{"arch": "unet", "model": "image denoising model", "dataset": "stained colorectal tissue patches (NCT-CRC-HE-100K)", "train_examples": 22605, "image_size": 40, "crop_scale_min": 0.7, "horizontal_flip": false, "translate": 0.06, "task": "denoising", "loss": "charbonnier", "noise_std": 0.6, "norm": "groupnorm", "activation": "gelu", "weight_standardization": false, "channel_attention": "eca", "widths": [96, 192, 384], "blocks_per_level": 1, "block": "plain", "attention": false, "upsampling": "nearest_conv", "init": "torch_default", "optimizer": "adamw", "lr": 0.0042, "beta1": 0.95, "beta2": 0.98, "eps": 1e-08, "grad_clip": 1.0, "ema_decay": 0.995, "steps": 10500, "batch_size": 192, "epochs": 89.2, "lr_schedule": "cosine", "final_lr_fraction": 0.05, "warmup_steps": 520, "weight_decay": 0.03}
Rows from block 2 of a small image denoising model, named by matrix and row number. Each number is 500 + 40 x the weight over its row's rms, rounded and kept within 0 to 999. All counts start at 0. Numbers have three digits each.
After each channel's rows are labels from the 100 images, of 14976, where the channel reaches its highest value: "top examples" is what is common among them. Only what is clearly more common there than usual is listed. The data: stained colorectal tissue patches (NCT-CRC-HE-100K).
# conv: 3x3 conv (model.mid.0.conv.weight, 384x384x3x3, each kernel summed), inputs 0-127

conv.316:501565514497496515572454448528506429517461463467563546520444539479554456493456478471570516519504523525540488513527444443476526546534521503502518483412503512498514522470450491531521482522494512495520532512439504470521592508517505490489496426523497541458486528535489487513489518468526519554517519503467507522518483525487504461446563512553517491471555549482491512513492510504527442425416
top examples: tissue: lymphocytes

conv.232:429552452439547505515465503562476395507474456502592511499445477508492489509488486470516514515521505574560599477523414460513498452484544520512573461480460536561506495495433491500539505464577539508503579549505470443424502497458428472491430470487488544495464536525443550475477537565555465596537509515520509456416582494533502484423505573460492490501499496526492496492524510461611463462466
top examples: tissue: smooth muscle

conv.264:513476475471471469497439497472562597520498582500407513497561514500540515509473538481512460505508504531534470503484397466489523524491479423465527498488514505486510566578522482556492532561560503547487490440437497531543478449575471475518576471504499480513455506517470458515523499504484554486552513514470530543509491471449530465533543412547501481527546533511479400401419515552483537520514
top examples: tissue: debris

conv.152:427428459474459470502485469594535550569455485498514470538489506539554521485490536492538537467502498492590505473555453413373489546535531466475550512451504504474459513488494442533467537552508504531484562487458414468555439455518537498514574581543488464512423504482465481489537482530564495427525562557483505462429427486476538395523552554568488504441514508533439462504516549513461512558496
top examples: tissue: smooth muscle

conv.301:485447497457485491465501558466513499474590478484522495527482468524551548488478479595458526559545489497552390469532492477503509511501536581486501461528471543542387542453488520435579580579447525507499510496488456486536485425532487483514449531522503529507467570446493532480482546574502455507477456509516472530506476555535496438500513475550493569436513532548530512490543476502585498577538
top examples: tissue: adipose tissue

conv.8:432494406464530448531550513509412484525514516459540456571467462507504507503468478506532525417508519559573442426529517474494458491492501548488536463457474530532507449493483480485541510455546501542514552475508475471436516480506500495468427550484486527458476437422453423482503520530491506541502521524500520455457603418499530447521515566557515492450499540543484517483490518496587499493474
top examples: tissue: cancer-associated stroma

conv.158:525475558484493503515500521520468547617482443474545489512489483486504492531477544495538499550508483510490484513464523538522516479485501498456546501451490511484551530490491394563497495486501533506472453470477515495521523478505542528554513497467454532468536476523564413560582482479508529520483600573501508556511492463485495444557514638515463478518526505526410542545509586562506519515474
top examples: tissue: adipose tissue

conv.214:541513511534530466570497469443429561510477555503444531551598526506475459541429407492544498490494464571511399468487573522528478476455465468597526531450456455485542483591570488521455478468484500479517475491506564509473533495558498530487481479506488481511515472482538458534359466473484497535487510509462545537524576421493454585510504478561476473532466561470498494532408512524472528440480
top examples: tissue: lymphocytes

conv.228:529504473515564506470511530468439388496470594485550531497451494469378540523605513519475525455480508424444502546504491551464474497489533502419482507540501489507537493510523499489493435382563478517490508517493517542403520596463503523509462557497493525502469461476498587489596483503436504521536498506501475494514566471460523490493490540518489495630542498462499543549534495505510436541511
top examples: tissue: smooth muscle

conv.377:512485496515515496487514475472506582548493546514401508553597461548495483573466434474564425507492470449464501496419498439530483491501434507551458533473490468465520492563585452478444497496538499494431486492504545478480461519544490520577540506504478489529491513527500476544446470498566535475483560536515546534472507452506477581541514425510461515545452448516454445441453574515455574462522
top examples: tissue: mucus

conv.288:536527488477537444537498488469468479531453511454484545542484511498497431544481419546569465496493488535456450507487558486573532555485463532535498495412457508525541514519596477527494413477504509493480478459454583483479574567577526527536476514484473533458523472468529448564476491426523503552456542515520521492547502435496500537514529536526490560520504569508472530528491525552482510479516
top examples: tissue: lymphocytes

conv.287:492483432460484521511470447555469514572479574528444508526418499446493512518487479518557469457544481622508484462508456458457486510561464480461591489428440515509511503472451433560487495578479513513449548567465464457459502458479446514542457489569458490550497523507497495490554505546509488489475563565537509457564484443502476443497533436460458458530527548519431493423475558519561459493518
top examples: tissue: debris

conv.328:542556480494470523539491507437534452554413560457517515507450511472524442531455496453537441453517477527508526488436518507552526565450442526486514465464524532496573495475433444525546466522522553511460442428503517538528606513473471430541545422436469546548501523543513474571511535466476489588487544553515497479555477421462548444471507501523466530539479525529456532451537561505490519412400
top examples: tissue: adipose tissue

conv.72:497514440485529475524468447526503461489490677490442499537468524489415470502485390503518505410499507487466453455499529510556499543517440511525452501519469496546521512484539496473484488450594485506485511497510456538511557532535515510525440480517479538493456523448473588503431495446497476516574492511435514511581509460493536593506522431581474539569434538461496492473518520446535543442477
top examples: tissue: adipose tissue

conv.215:476484506527528518506488498500493614566523522488476507472578512559556542481468498454518521512551490500569490433500503508503473442545498470489507464486541554475493466511472427515545556458474471477493457496547415547452468388468466496510485473549457537553531539552558448492504523577470547511500556550507486524431506457511503420546489514508455506610457484509421463509490555486525509484441
top examples: tissue: adipose tissue

conv.80:438424482514497492438459464484514487479528648485423554528504481530435568494525522527469489428490491422505469519484509488426534570483532505491467506543480502509455533472511523472499567582561489514489572443494470540531445560554534479515449524491509501464454506472484601509509504518502514500529473494512492569505469523491511474478505417580498507508447495507528500415531495500522582560552
top examples: tissue: adipose tissue

conv.190:440547562548547508504454485501490501455510512456526646446508537539455538472534490446454497606496490459510580517570430495387478448482544504490456505570497491520487508528469535475518533468487498431536534510488536495496478556489471521481490442487513578457520505554547518532494500542458468554540454472440438527449529540469426528437498508472502467524507459528537464552454464494492425486473
top examples: tissue: cancer-associated stroma

conv.174:572550458508471473493516550482523430479463613510498465564433437433408446510525434519474509482540488571423492504471524482532486458444508573478478417524427580524465483498545514465582464454514529485501517480495539495526542561529465461494526518449478590487510456480533560509490564455449504641493471492527534462588527408541486599435480528475484526588476563486515519553532475514509527478502
top examples: tissue: lymphocytes

conv.354:445528516557487484553468458468547571551498571454468476485538543511478559553510459422551500499530473525548526495501471489411497478538467464523471487477497504486538488588517451492499583527568556458502542466503503544549542467550525472497449412488458526427494541522551544539451518515446513563561555528453490545473475492542528536477513445606485494505482537503448440488451553538483506389425
top examples: tissue: adipose tissue

conv.338:480465493535506488477480487553449435467519497491543484521463527499393551394536574499459590518502555524514482522534518485432450477517593456405552474526473526483521494442445529538550502406491487521561565533465455465459465541456508501424462514572522528465468486457489549415600518548492515549501459471502527546478562525497525480522511581520534463510560528439533468590488445476489453532504
top examples: tissue: adipose tissue

conv.213:541548476505451566511562527458536500525507519565483452545448457436457494516503515435517531470538477439450558508489516487493415489477484532478460450493521542439517486438409476463525498516576520533506519513503498519532511493423468445489514470462477559496471491540441528490515548478488499507602527516471547488516495556515518445502499441462487507522519450418471505444516521473480465472442
top examples: tissue: normal colon mucosa

conv.206:518501470489497483501447566498542561538460528467425604517484476497441501479499549488529501554502479538487536493514413376405494508496552520423581505463518486531456513501480460542489496567493495482523548507453474471556455513537445501500602493500485503486473470545541512532593493520556552555481529539541507545524514500474439420475515424493466482499536524548471415476482532584460497525476
top examples: tissue: debris

conv.183:502455477497529465617457492415516487555424508449479567510458514532468521476548419493642465514487490531515506421422472500536494515474452536541558532372472451521538477517485446487443487472508629417514448516491499461521526536487522511502517459407482488509539531492530478549444466512454462465488560540423530522505487466480470499480563504510465430530494530457458483505530557484491470463456
top examples: tissue: cancer-associated stroma

conv.312:529443453515470510522432465475546442537456492482552470534527524512503503505447474518546522424517486474608460481467503410506496581494511481511542475457479527498468507486513463511523508523533532531479470489476476492536482479510513456539554557480484494539462586478452571548471519479572501482542537543450490502482419462503556463464542530612472549465496522509467520485553541438472557546487
top examples: tissue: smooth muscle

conv.167:495484492506514472438564452490462475490536473535523470565593470553527461516386402500450465479531488488507502492473571445566419477547456536546432465559476550466523486511604500438543507453497470522478475582535484426448475501497490498520469551577473507548520509474456501469424523533558503479460494509542580535474528446520528588513474503471462500454450464482487480476481507405495549488581
top examples: tissue: tumour epithelium

conv.344:479492515513479507487525519597516437438515424502524486509507477533506519474451462497462553501491530552521526489529542448518527491581523569513496500530505500514485483506517556464531530575455481450524561554559446442513495491497533489474449465602537491437543517523544582487464503517543507507461435448555496490488433521562489506419449502496527505426443533502558577509590452473537494478495
top examples: tissue: adipose tissue

conv.284:460499467463505444527497519475524433532450492498532476506378456475492544496590482505556497517511474535428536488405444534586507505482549529474548493436409502539495493416475464522489525484541622520485467502441415477519496544503502479510480505404475569517489502486490510455512507551445492498501529535522554481473528456479486485494551547455485457553543535475472468491528528524598481506485
top examples: tissue: cancer-associated stroma

conv.341:474515492508505512505482442518502483467388512518520583554451469510522461482509519443473494510513474493541491484474432447485460569398576504459518482526495515473486488464430527498533475500500562485540502469489538462511506490499447466450539489410501531540506537535493468526533522483476446544534459490508522423471512492479502429456492521461491501493495473491536393525413470542564465495453
top examples: tissue: adipose tissue

conv.290:501518493447469506487472547526528527480555501535433492542542470506531528460435513489482510524519528613472521489503448449513497459530499505504541466511492538496483587513484522544544580579532490563517529539478436505525452439547505483489492432586514522484459520556482522457454528547530547503525479481511572560504506549486501520497524398501516464478510550478515476388532480476497533508531
top examples: tissue: lymphocytes

conv.49:517508505522515541549500539511477609494510502525481457490565458530559479482451433460517495482479505537521504430494551514586480468502521493600536557487506437493511496525444508483431526531484442458519445514577504512455501380462469528474540453558530480575554509557595436515386453509462474463471497477542478470484496461546501501555443482460498536515443471540508481503487497508499546466436
top examples: tissue: normal colon mucosa

conv.122:525566475491500490522472565510515465538470524464497480495382503416469494519548467522537524503560494553457485524493469565510559549505523492454532414460419585534517539503505462540557457453560530526498492464437475532510598542540493469504470463452453554464449500468512533509531565436481488604535533533487487491587513484489535539525546527550481544556576570496456482524469523604576479476477
top examples: tissue: cancer-associated stroma

conv.376:514414508489472470458519497520492579500489497477444542480506511516504503484535516571459526512589484423515413493509518536477548571473555519449424413551486600509445504511545496448567484547431469460525506483534509524571494489542458472481549560543469426552513525432539513494535582510491433431453491509521452497563450536496481514538456486505477492428470483513490465542457488553462508551576
top examples: tissue: adipose tissue

conv.277:405523461525491474517509473566561483588540521482480461508412486484538523503513506506596532471509501546452557485525466536470530504571459534451515522376546469481520526457479422490437519502555484502457617486446418499492541500511532493540434473558480503435455543470465501450561481488528541465562583553443530556496483496558523452570581470499474518548538485472424487403481567506573526482479
top examples: tissue: debris

conv.115:476475495490523470491455447465517488579463549488504508461469547537522527492457510559542486480561491546565485512442470491558554553564480477482575455441426556548519532448468423549525560536468477551435438576481393440517528471510501495550457512495442502535480506437472538457512536474483502454478572571523493505526510455465497485517525456520442491481496550496421477470541561436554539555522
top examples: tissue: tumour epithelium

conv.25:542504463491480459497481513507559566462556373508482428495578504527439506521546543529451545496495498461497563504482463509513477411471517463555493497560492502547481511523516531481494510459512518503469542505500460586488433486523452489533564519477518489456480500468469543494449518553490574408523464481480500532392514549464536534512501534453509407423537462482534483528499474430460484528537
top examples: tissue: adipose tissue

conv.77:587468485495483538450466496514473518432486573524438460534547504467524477510472536500440499429516499438481450503449556498533497558473505482467458460585531560457497538519549569538572471525523576487478478476495515569492460486528506493552558517530509547503535584537498515521517529469556505612519437466500524526517456514547541498562485489552504524553513492498569469441451457543425521516532
top examples: tissue: adipose tissue

conv.136:518547532512548490455502461480504457500537497472525613516488477508434509491571497517467471564572486481458601562523465444459486505517547560482493397523466612531469526506474499472613497502491603458534597481462495506473511573506470491483470486476456559404508556500530583477508586511491497625478495505531487473484483537524461529439505439454500500523531478527491518504513486512510469535542
top examples: tissue: mucus; tissue: cancer-associated stroma

conv.170:523497480492512457468529459545488470497503567439519473542458490491460432481501541546480559436462537403441456521520510507496514533533529516408459522523541476483513465429580503491477449413500496497519533431529466525498527539541526506477513586534521530442512480441521475464642472437552549479486490491530527515536531416514548408541470604549526458555466492516507564575540488518523559545522
top examples: tissue: smooth muscle

conv.224:483480497488482501504463483516503512540474467475530484494467527486499506551469444502529509527573450577649464511510472450396528533529511465531577451454462558568460495531441466500537493578477504483463527504458478466527497452493437506540546504511450433514487520492504541493447552531515524556471543547509445452487454532558478501489546431568473518432562541554463457456488534566540432487493
top examples: tissue: lymphocytes; tissue: normal colon mucosa

conv.93:568509473504446480511456507535536514545520523507543441543456491440451479512542483519509540506566469523486542463501491507483461398444503476486556430496382576517504533487496451511545506431542522503480527520468539514523490478496457469512503514500441593483472531481539510516482559513480517515530539550463515521501500467518545534501516616467453495562524539465442507580518529477475471514518
top examples: tissue: adipose tissue

conv.254:571534478474425515548442510473551552594491530480499450504499531473462433506502536500555563504513480503499524485474495490547487392451516430501554493452512504511493512455472411565465486482498551517474472499460504557559450471498455494536597527467457611538478487531549456515516495511511504553486591584484494489457501457469498438528531597494455470551490509521411503582529571494408517501449
top examples: tissue: smooth muscle; tissue: mucus