config = dict(
    model='image denoising model',
    dataset='stained colorectal tissue patches (NCT-CRC-HE-100K)',
    horizontal_flip=False,
    hidden_act='gelu',
    weight_standardization=False,
    blocks_per_level=1,
    block='plain',
    attention=False,
    upsampling='nearest_conv',
    init='torch_default',
    epochs=89.2,
    final_lr_fraction=0.05,
    weight_decay=0.03,
)
Rows from block 3 of a small image denoising model, named by matrix and row number. Each number is 128 + 32 x the weight over its row's rms, rounded and kept within 0 to 255. All counts start at 0. Numbers have three digits each.
After each channel's rows are labels from the 100 images, of 14976, where the channel reaches its highest value: "responds to" is what is common among them. Only what is clearly more common there than usual is listed. The data: stained colorectal tissue patches (NCT-CRC-HE-100K). In brackets: how many of the 100.
# conv: 3x3 conv (model.mid.1.conv.weight, 384x384x3x3, each kernel summed), inputs 192-287

conv.236:179113128134135154133148092159183136085140178143127153186156140131154112105122185116153149147150147158074161131100135162128155136155145117134095160147128121111183136145148149141112163147053155187124124141159103119099135126188115116133148142153150142143148163092141111129100114133117134144
responds to: tissue: cancer-associated stroma (31); tissue: mucus (25)

conv.15:177045117087108113152172112130162082167136067103078119177149066094090149129132145091142126144148153082099156116142147158113156123126106121139199133111166144119180134165085119150139083115141196132113117122164163105104101168094188146162107155168110127080184078118115088070107048094141093085
responds to: tissue: tumour epithelium (61)

conv.333:111147102098129104106110117125143147137118149084132067076051050122074079143127115125129114101132141146161158169114165079115082148172112089129139121135128136037170151119123070090110182126143105137126175141150164130099087077110161092037089126097117123073129124096164182166102099096138110119
responds to: tissue: normal colon mucosa (59); tissue: mucus (26)

conv.195:139164109085125089091136128150140125080146061123124095147176123231104124136124096146157081147100064123124105134108069122157159098133141103131109114120113120124141150151048159125131082114097190150089122102110146136073193176100122127126128132123123015077178116086124146122096091125128167113
responds to: tissue: tumour epithelium (84)

conv.7:183156209140180152149133124150143138098069172149109117178139170120124109095127081103168133156146149125078180158125140149116148094114081117129098161167116157118121143136127131152131111139135179181116152130164156099060150183137135191126169128129166135125091106168048183183188165162130160162
responds to: tissue: tumour epithelium (45); tissue: adipose tissue (26)

conv.339:109155174125135127124103044096101104080114150131122098070101133050120095172109117095071108104083071149109088110115140119092143111156133066123144134156122098141145144131116146116126120126141214128129138133131151133109135152152091109081137095088100081147069104113088160120135166186064112145
responds to: tissue: debris (72)

conv.55:064163098121134121082054135074116098073117142134132137153140086162123167136144103143058113104119129116176116188117121108114141085145106157101194000137099117092134129115108156122116155118147148091158157144101150087066080140133162090070142142116082114129096035080130093142127087106093116158
responds to: tissue: normal colon mucosa (49)

conv.16:140192130141070098136106129159142146121119133083169099122118083151097109156112092187088128120050138173145106115147103147126135152140130159084075142115139124117135102032082087107138138183145053141109123150109125094134163080082122059092114140150129130111115129128140152079082195091085094152
responds to: tissue: tumour epithelium (77)

conv.45:096177115172151124117146152087139158146144133113182164205166188191127176132110164148117101151104138109116083107128111120136084146150115102119104095130111105124117171133197162130110023148149114122137124135077098153110180156138082085145108173164106116109159138149200157088101133117175128133
responds to: tissue: debris (93)

conv.157:145190124118156132095145148138118118126127163146103086155113084111139136140114121114145138131110041103134118151088166128125080134141133061121104107118134136105143132079150109076099160070126128157098129118116130162094111104130171110081149123124103108162174134077173093150140197124074113144
responds to: tissue: adipose tissue (81)

conv.251:149195156081098061087152130142114141127142074082117101099168155095058135103129138137126134122128082081146200103165153137120096129130118088140197111107094114130161094107094107094106127125095060123104070095147103118120181106118095133194108114154131080068127123104114160163136135143124162105
responds to: tissue: debris (65)

conv.348:154168112166118139148097094118036150130165163132093211140173129165111113162108131117095112114090127149116101132164126113112105086106104128131100151111149133138180133079109108121162168121153089125147149140150111123125099092062152079072106111120114161141134115125057114094161127154095087087
responds to: tissue: tumour epithelium (50)

conv.314:192160123111094115082163171139105189139142114098114130117119130094102140120137142136174218159134110121154097133070136135134093088134184081118085119125104114097137050150159133081083135097064109136169122155115096163127082072112130095145090145112115116059139141100190140122130130125167114163
responds to: tissue: debris (55)

conv.350:096140110134066110171104125116169125144150101046085091127123116160121127077074143117113146099112146133107086144116135145110118109092124094093171125152144134100111092130127113115073162147143118121103155113128127109123174118101130064148146089113130109076140136135111164152053115089120129124
responds to: tissue: tumour epithelium (77)

conv.331:144172119129120134124072054137179112063094170110144169169177128084126057129112073129137136123128150158021134128109060154123174132114114107113133134095107125146069097111066098134073158131112162141125110121134147076141152119055137142098125127106132084148116128140110132119125129116027155185
responds to: tissue: tumour epithelium (38)

conv.107:144164176123123129132110104121121137158131125118144166168094162167107124077115094180186111154120175123205051094126149117145092081113101113117126112142118148207099174120114131133159143136096075119138149119142087115125147093116192147096169135149140136128119151119039146165108135174150157100
responds to: tissue: adipose tissue (27)

conv.69:073110107129109096140149166144154129136126114083157155106148119100068126169162119129094119108134110089138118122149168140139142112082119081155126109144120110140132223107167125128104154186134076087137127161147098131158059172173114105103109102174112118135167112125115093117149137180150142070
responds to: tissue: cancer-associated stroma (39)

conv.235:152114123155124139145125139128128178127187176130137153148129123164131187148089165118141142135141133140116109123170176162182146025152165220131138144137174145099118130156136149136095143144000161176146138141132108139115138134141158134137145128130137146122184079136152146114113207118116125144
responds to: tissue: normal colon mucosa (39); tissue: mucus (34)

conv.82:073089128164122146140161144130109166118117068110108138111071117146145120074142105126103170180140143149140113127097149088104116101123094100121134130165110120156157166153138140161176136151146068177142143138116112118104068158172122187182171160144150141148151166134126066159146121176171135039
responds to: tissue: cancer-associated stroma (45); tissue: mucus (33)

conv.108:144101125234148138143134102117178125135156134222137092055134142156145118148109122153158067135107143120151082132144140079136097139114108155108098128128123092104069104139062121103192107092121095105130101136152170182110072144144055144143155122137118135207159141139088098157113155158104137086
responds to: tissue: adipose tissue (71)

conv.368:180024112057113121140120168165146126118165139081108075080089063082101137101107080142136051114096117161132102081121119161116119085170109152087139124110139061127101158114087101098131187126131090161113122123135124132122119130102129115148169092129114149061134111110135140097053108058121124103
responds to: tissue: tumour epithelium (43); tissue: adipose tissue (31)

conv.154:182117155140186158098135133144115101075100148165140129184167146186151115125170169149184151167192112107138136124141167144165145149122106085173080166158130083139167131154157160168134119127091124127132153144133103109129137162147128158152189126148171124144122099106131091139197114181095135132
responds to: tissue: mucus (39); tissue: normal colon mucosa (27)

conv.344:136165116111111088100133151116116142167110094119113157124080081119101162088128096167166133116111119118107161143040105037124160079147130120129166123136109175101111082082115122121109122116130158085099130113134089103143133113086126072115091108161130105123135074154155128156129077119130104185
responds to: tissue: smooth muscle (43); tissue: adipose tissue (40)

conv.327:079186071100118101144128161105152153145154110143144102126127085103128130119069080102181108103055122146082191148072101080127111124154158135105139092101117127137121047093149120118053174090115168131139099110062159147143087089160017055141096122147094092126156076139098130160114122080128095140
responds to: tissue: cancer-associated stroma (36)

conv.341:110176135173075093151134170140119167109146065127122130201096076110092099174131096191145135100163116111170171121112152117119176100117124117133159110111096100140093117145115122114119147135135140143129115128118105147126167162117059075130098144162132099111173151150108181183154144116051104142
responds to: tissue: tumour epithelium (53)

conv.66:184131155134161146110106132153165070147106140133069116102087146102105115177120121130111187176130158166160144118130138124130107068128125105110134126121137176096181184107114134130168067140128106101111107127109171083072178140144174162152128093143163116115087147099202195154151143130164154130
responds to: tissue: tumour epithelium (44)

conv.364:057132114151097129146132137116132115146112116096159153196153053130092125172122153091108113064132097129132140102146131103084072144168149107131098132107137109150176112049165068067143185088117089096112086127114158114137110117177146051211133080164079145137177131118152108145132130108174182149
responds to: tissue: normal colon mucosa (78)

conv.185:178208141150073131095171132126157161118117091100087104158143108145153147189149093163167110128184083117172109120161108167133117184129132085113102140090145169230120060122175122084159255107118084108098095134121180144132119126152097086142156165110081138177110144102116118108143167131067081120
responds to: tissue: adipose tissue (76)

conv.382:123131184121166118131079033135160107121096098080136161082123173076109098151090130102092098117092083098102098104136154096124133157113102128112086152092143075086089155123097120118139094160144106138133136148143216160100114102131076064126106083111076126156164150146118128150134143148164122139
responds to: tissue: smooth muscle (50)

conv.343:112148111158076079115157127129122139144119043092161148151086056113096108102110123178158160126072116108127103137106121151110147149113100094109199142117117101097112105137027081096110127134119128106125127143136149103143108192131138072148108125143079087128157152123129170138119115135093109096
responds to: tissue: tumour epithelium (85)

conv.250:148163140127140111156108153116133134127119090186112137122040111127128082102075083049147136125142102130080126131063129003131136073104141134123105102113080110139140133123110152127127113047109176164136115110109109144065113141119139119112120067145124124147128056191114139131149076165164128161
responds to: tissue: cancer-associated stroma (48)

conv.234:167079199156157162122086093162177127125139168140123114106106171091152157158111116125124136136134155127138062124188143111204111054103113049145124109149172119099129101150119171123102115130072065144161163152144162155090115164138066169113189079108139088174114106163174169127153100152061152143
responds to: tissue: lymphocytes (53)

conv.248:146161145134136164125149107090123185152122185122148146146138148173144148148173117160137149134119140089234048128151107161155130216080106025174139115137126099152110114138166125142151194120147062142104122122130108134133122159153126152152151107121133119147089253108091142128122125137094130147
responds to: tissue: normal colon mucosa (25)

conv.330:175040175129163117089123136137136072100117079125124117079123142089129131133149140145081102165153065125114107103128165161147215165150154115144162138112129148096178081154216139141149199101108139162096141101114220146070101135129057134094141078185135106149091139126214167097118127158149152171
responds to: tissue: mucus (29)

conv.312:112167115151124109130108197136160175111145109152129189052126139148122172114097125136112173118073098118137123130112159105137112081147115148106174096088124149090163053116141122124112107105161179105136118114104129113120074100123139160108117143163133140126118074132147086149169123132205117095
responds to: tissue: normal colon mucosa (90)

conv.38:098204132157131119131211154145132151184167084169141142155145111188131173104146108085150118130129165143216145123136148102123119096165104155144126120124124105149091112103121119130191070136156180065125107111115097110132091150118135137152104117134115175144148132145074085121153129143160112128
responds to: tissue: normal colon mucosa (70)

conv.146:156191114129140125098126104123164124076118087176125112143132126115143089189124165111105185095098066145168114165079087131138088124126109088075196105112032085133106095129097159136167134119115058094098110068162069143136128100123151148112133142124128086128133108123050132177130149115082183129
responds to: tissue: normal colon mucosa (48); tissue: mucus (25)

conv.376:095160088104168101110129093105091129130119105162122029097092178079117130181119132117079112117096058109121082125065127097097097143113122068119108114131101127157109134102157146125077151135099082133128108123146138114130114115126146101088127140121106082153148161122080135158144117152157150190
responds to: tissue: debris (67)

conv.361:184094157110139130036079062147194063069093106143140142077129143074110119144111194155149173109135085164141131140122108072164127144142153138137171134137121118080066119112188107133115200150121131094143126130150152149133196112109137081099134019124112104146135110117110172127092069145143162118
responds to: tissue: lymphocytes (68)

conv.322:212152156098068100098154091156085147125121113052111153215111074078150126074096178163179148107105125108145132124097109138107121110136140121114155136141116149155143121052176139049105159107106198137103122123140123153137131114118112076165098091120105112090133115094125129133128141132126099134
responds to: tissue: lymphocytes (70)

conv.117:105163107135048094162156135087125153182128153025165124131071018177115124088129113108177137070093146111145127139157155158109094131120146107124106147126112153173068151124115110109144164115132180142125116130088122144102129080108087108156043171160101134092113140159113137094151130102142056167
responds to: tissue: normal colon mucosa (59)

conv.369:131146174094130124140101129139201109110105157123176167109108080108101142178131117158075127089100117144187131110145090171121136088149109188142118126106142130119115136096119064081119174135161171152129126114118191118123115157064138101109119071122109139107113125131111163122131174137093099160
responds to: tissue: tumour epithelium (51)

conv.13:083167192115097140104066151125149115067104135110182169124152178156137074096103180059061101156139078099077076101127152144109169141074143109121159106085130154121064100136138132134066138139134096130126126101118162127067138115068124068163148148132113090161143137147098158111128134148131140130
responds to: tissue: tumour epithelium (68)

conv.378:131098140112117121155129072112139097179076119102143108115105138105145102065086124092131145115149174074100156125155126110110064190071112139114141141107148104143086157133127167141167048162236099130134132142117092141086151116106097124069111136136107150130126178178133168109077148047110103033
responds to: tissue: normal colon mucosa (42)

conv.221:048166127161112123138082103131108187107158132156087183089189114154156119163075117096010182097097168169138154110162181123095142138154119120139143124146115106118098127122049134123119064148122133127135136132096152123100148082170109134177101129071123135147131121110086166089140128116056108173
responds to: tissue: mucus (50); tissue: normal colon mucosa (28)

conv.219:160154116084100069124131174087145122132131096105101107119103062143082147119130136208125128131061127132137082115131114137136153128129159118127169111092148159112120116163040112114160158137130105127118116105113121112100142127134123118142122202158114143081134136148146155137121135124105091126
responds to: tissue: tumour epithelium (48); tissue: smooth muscle (31)

conv.26:056147101102149118061106136150074158040147074138157114214146211065095136160147130123132129108129057133130149152112098133156176100189170126149136146124122136145098085127178138132060136149119087152155151146140149120128161153151145087061118070114128035103149130166104150137172123142154106146
responds to: tissue: debris (47)

conv.342:096161153091123123085091110135126114114127130047140149097065109098116127097083131160122108112081138138120089136134146160102097118092113126080158107146151108131135059153082097110113149136099191142127112092104082112137143135137123141138163101132141136103122150141156167097093116074050105128
responds to: tissue: tumour epithelium (85)

conv.324:137194118129101094154158110098150127177140088151157142124105058132099120160143095160146128093092116135130173134021130132106108172114083043148079131112137149099148105115096107122147162091182177112131139108112132143116112114130107094121117140117104115120059154075135061115138103111108081128
responds to: tissue: normal colon mucosa (33); tissue: mucus (33)

conv.383:088142172169141107138115075134170135139120116128164127149086151034084101123039151089072104077115150162117105127149147142073068133133158092132158126086155077114184093058169113110103062132125089147147138128136143142124111081066104105171075082108137129127159141142136145152091119112146125110
responds to: tissue: debris (27)

conv.48:109239148179122102168219175150135240186191102151128158157147093123104122094075111123104095137045149107108126074126203144129108116124073128133099122134124115157072112084059111115127032128125159142147108136105097135084139099102141115159122106157129153157189158145057154159138150148178089119
responds to: tissue: normal colon mucosa (67)

conv.380:062167127118128083078172179097104148119154078170144134174145094155071165112154121149152190113117123091187126132095071098131088147127119141147097122134125131126110096061094104094144138100089113035110111124105090129091131118151137111076106129152118129127125070104083062143162136103179088059
responds to: tissue: normal colon mucosa (34)

conv.316:127130152111153124120123126143206119133119066089108067080071095086080167184081157099139136119127114102172152156146205068102113120161168183169152095149145140140148147096100134115143114128130142101150138148124144094141067062126112079035052129192095099128153098123108089136120113142144086041
responds to: tissue: normal colon mucosa (60)

conv.166:168130126132137099099096120170157090087114117148116116185128068122114109133107126126145103100091100129096103114109137086105098113140129127121107158124121134119107184086122102082108221115106104171117138139136109134107104112100180124086129119126095100119195039078105094136139159119052116089
responds to: tissue: adipose tissue (32)

conv.118:112107137120137095106181095133175106123010072049170118094115118131108053144182138133096079117089131117121042144126142136093126178114122139157155110133125138147126152141051138114109121143129067072121100153141138154093107110136166067115083201105121126133107150080189121153154073145097102072
responds to: tissue: adipose tissue (99)

conv.214:120076177129120123157110124120126163113116145072135131138143169145092123103126144147123137138119181115149071138110108139158123124100081108123099111132112081131052103149062150141093064126099003144080127113144109150077130162107076157157139128130123121181154162140131164141123066139078143160
responds to: tissue: tumour epithelium (66)

conv.257:067145156135134095108114141129162127106124099116140177210157023072093090101095147155093168131131150105090112118116137125127170082099129130108168108111141165136083000090050135104091202126124123137116150130120188147115127161082029091121115116169100096047113098140157166104130107133105145129
responds to: tissue: tumour epithelium (59)

conv.290:147113161079195139149109120112100081129112165060117008120017207148117157143125092089152138143107143129170126128120122110091136125147148151136135133156129151149220086136075129121113157153115134121122158116134131127154148140123061147125193056110151141109109131122130179178110146127158124187
responds to: tissue: mucus (31)

conv.296:092079087152115128083122078196143129073090141107092119150101124180128096155132188106150075161131135093117113142069140145125172144143090106121151134160101064168107132126146169136075109153105164164156129171165188192132075093163165127090141147108094078148169115054121106092098089142154120127
responds to: tissue: normal colon mucosa (67)

conv.239:094116042119089151133135097107072158128048173061150098168116060157151112081136113112146146157132104095089137108137161162102094131078094108111137162133154110082204141141135143186117200122145144151152177174160123151095102116152153113129148129128146164106148170107036062087123096124114110121
responds to: tissue: cancer-associated stroma (27)

conv.47:136225175207135126153222176136134236179170093150064145130108086148126154129135109072099110094109118127161119096118103000100126103131086123116119150131136175150104133121067094113134120126149114075104117121124112142131151132129124129078140154161127143146132116135028124158153119136151136081
responds to: tissue: normal colon mucosa (55)

conv.321:138185158174137110133146156132111172131168072123089130136129086141110122114135141067116095123087089061164075081124185042122133082062125099156098157126111118123119131127138129099115131143097113115100117117107138151123114118152103084131116119154119136118166061088090106140169155173085127097
responds to: tissue: normal colon mucosa (69)

conv.86:172137088166110116112161157123057146165131121163053133117140140119125122162116105157132130125124103130129122091113129146156132147134116084141131109117099207177048143071110123108161145122121097132119108112105104153101114130045151092114123086147132132123125142152103128149139148165183157127
responds to: tissue: mucus (70)

conv.4:116167139109113139110034124123162118108147144118153153134165127098123122144118126106106120089140059099139153111162130169157117132114165135072110127098154128112130042138139154130093164136125098131133118118118161107132140093135036111124097042144124114137123163147095168070133150129136153161
responds to: tissue: tumour epithelium (52)

conv.211:096146148148148133083122131113169185113099134138116127126145157117118097126136157126126090136138152113159127107077160065141171103120122146144186140109136137197106091137088132154106116111073082172114120117166155110116134161132078145145161088141153082174138166113095114142154056164070143164
responds to: tissue: tumour epithelium (55)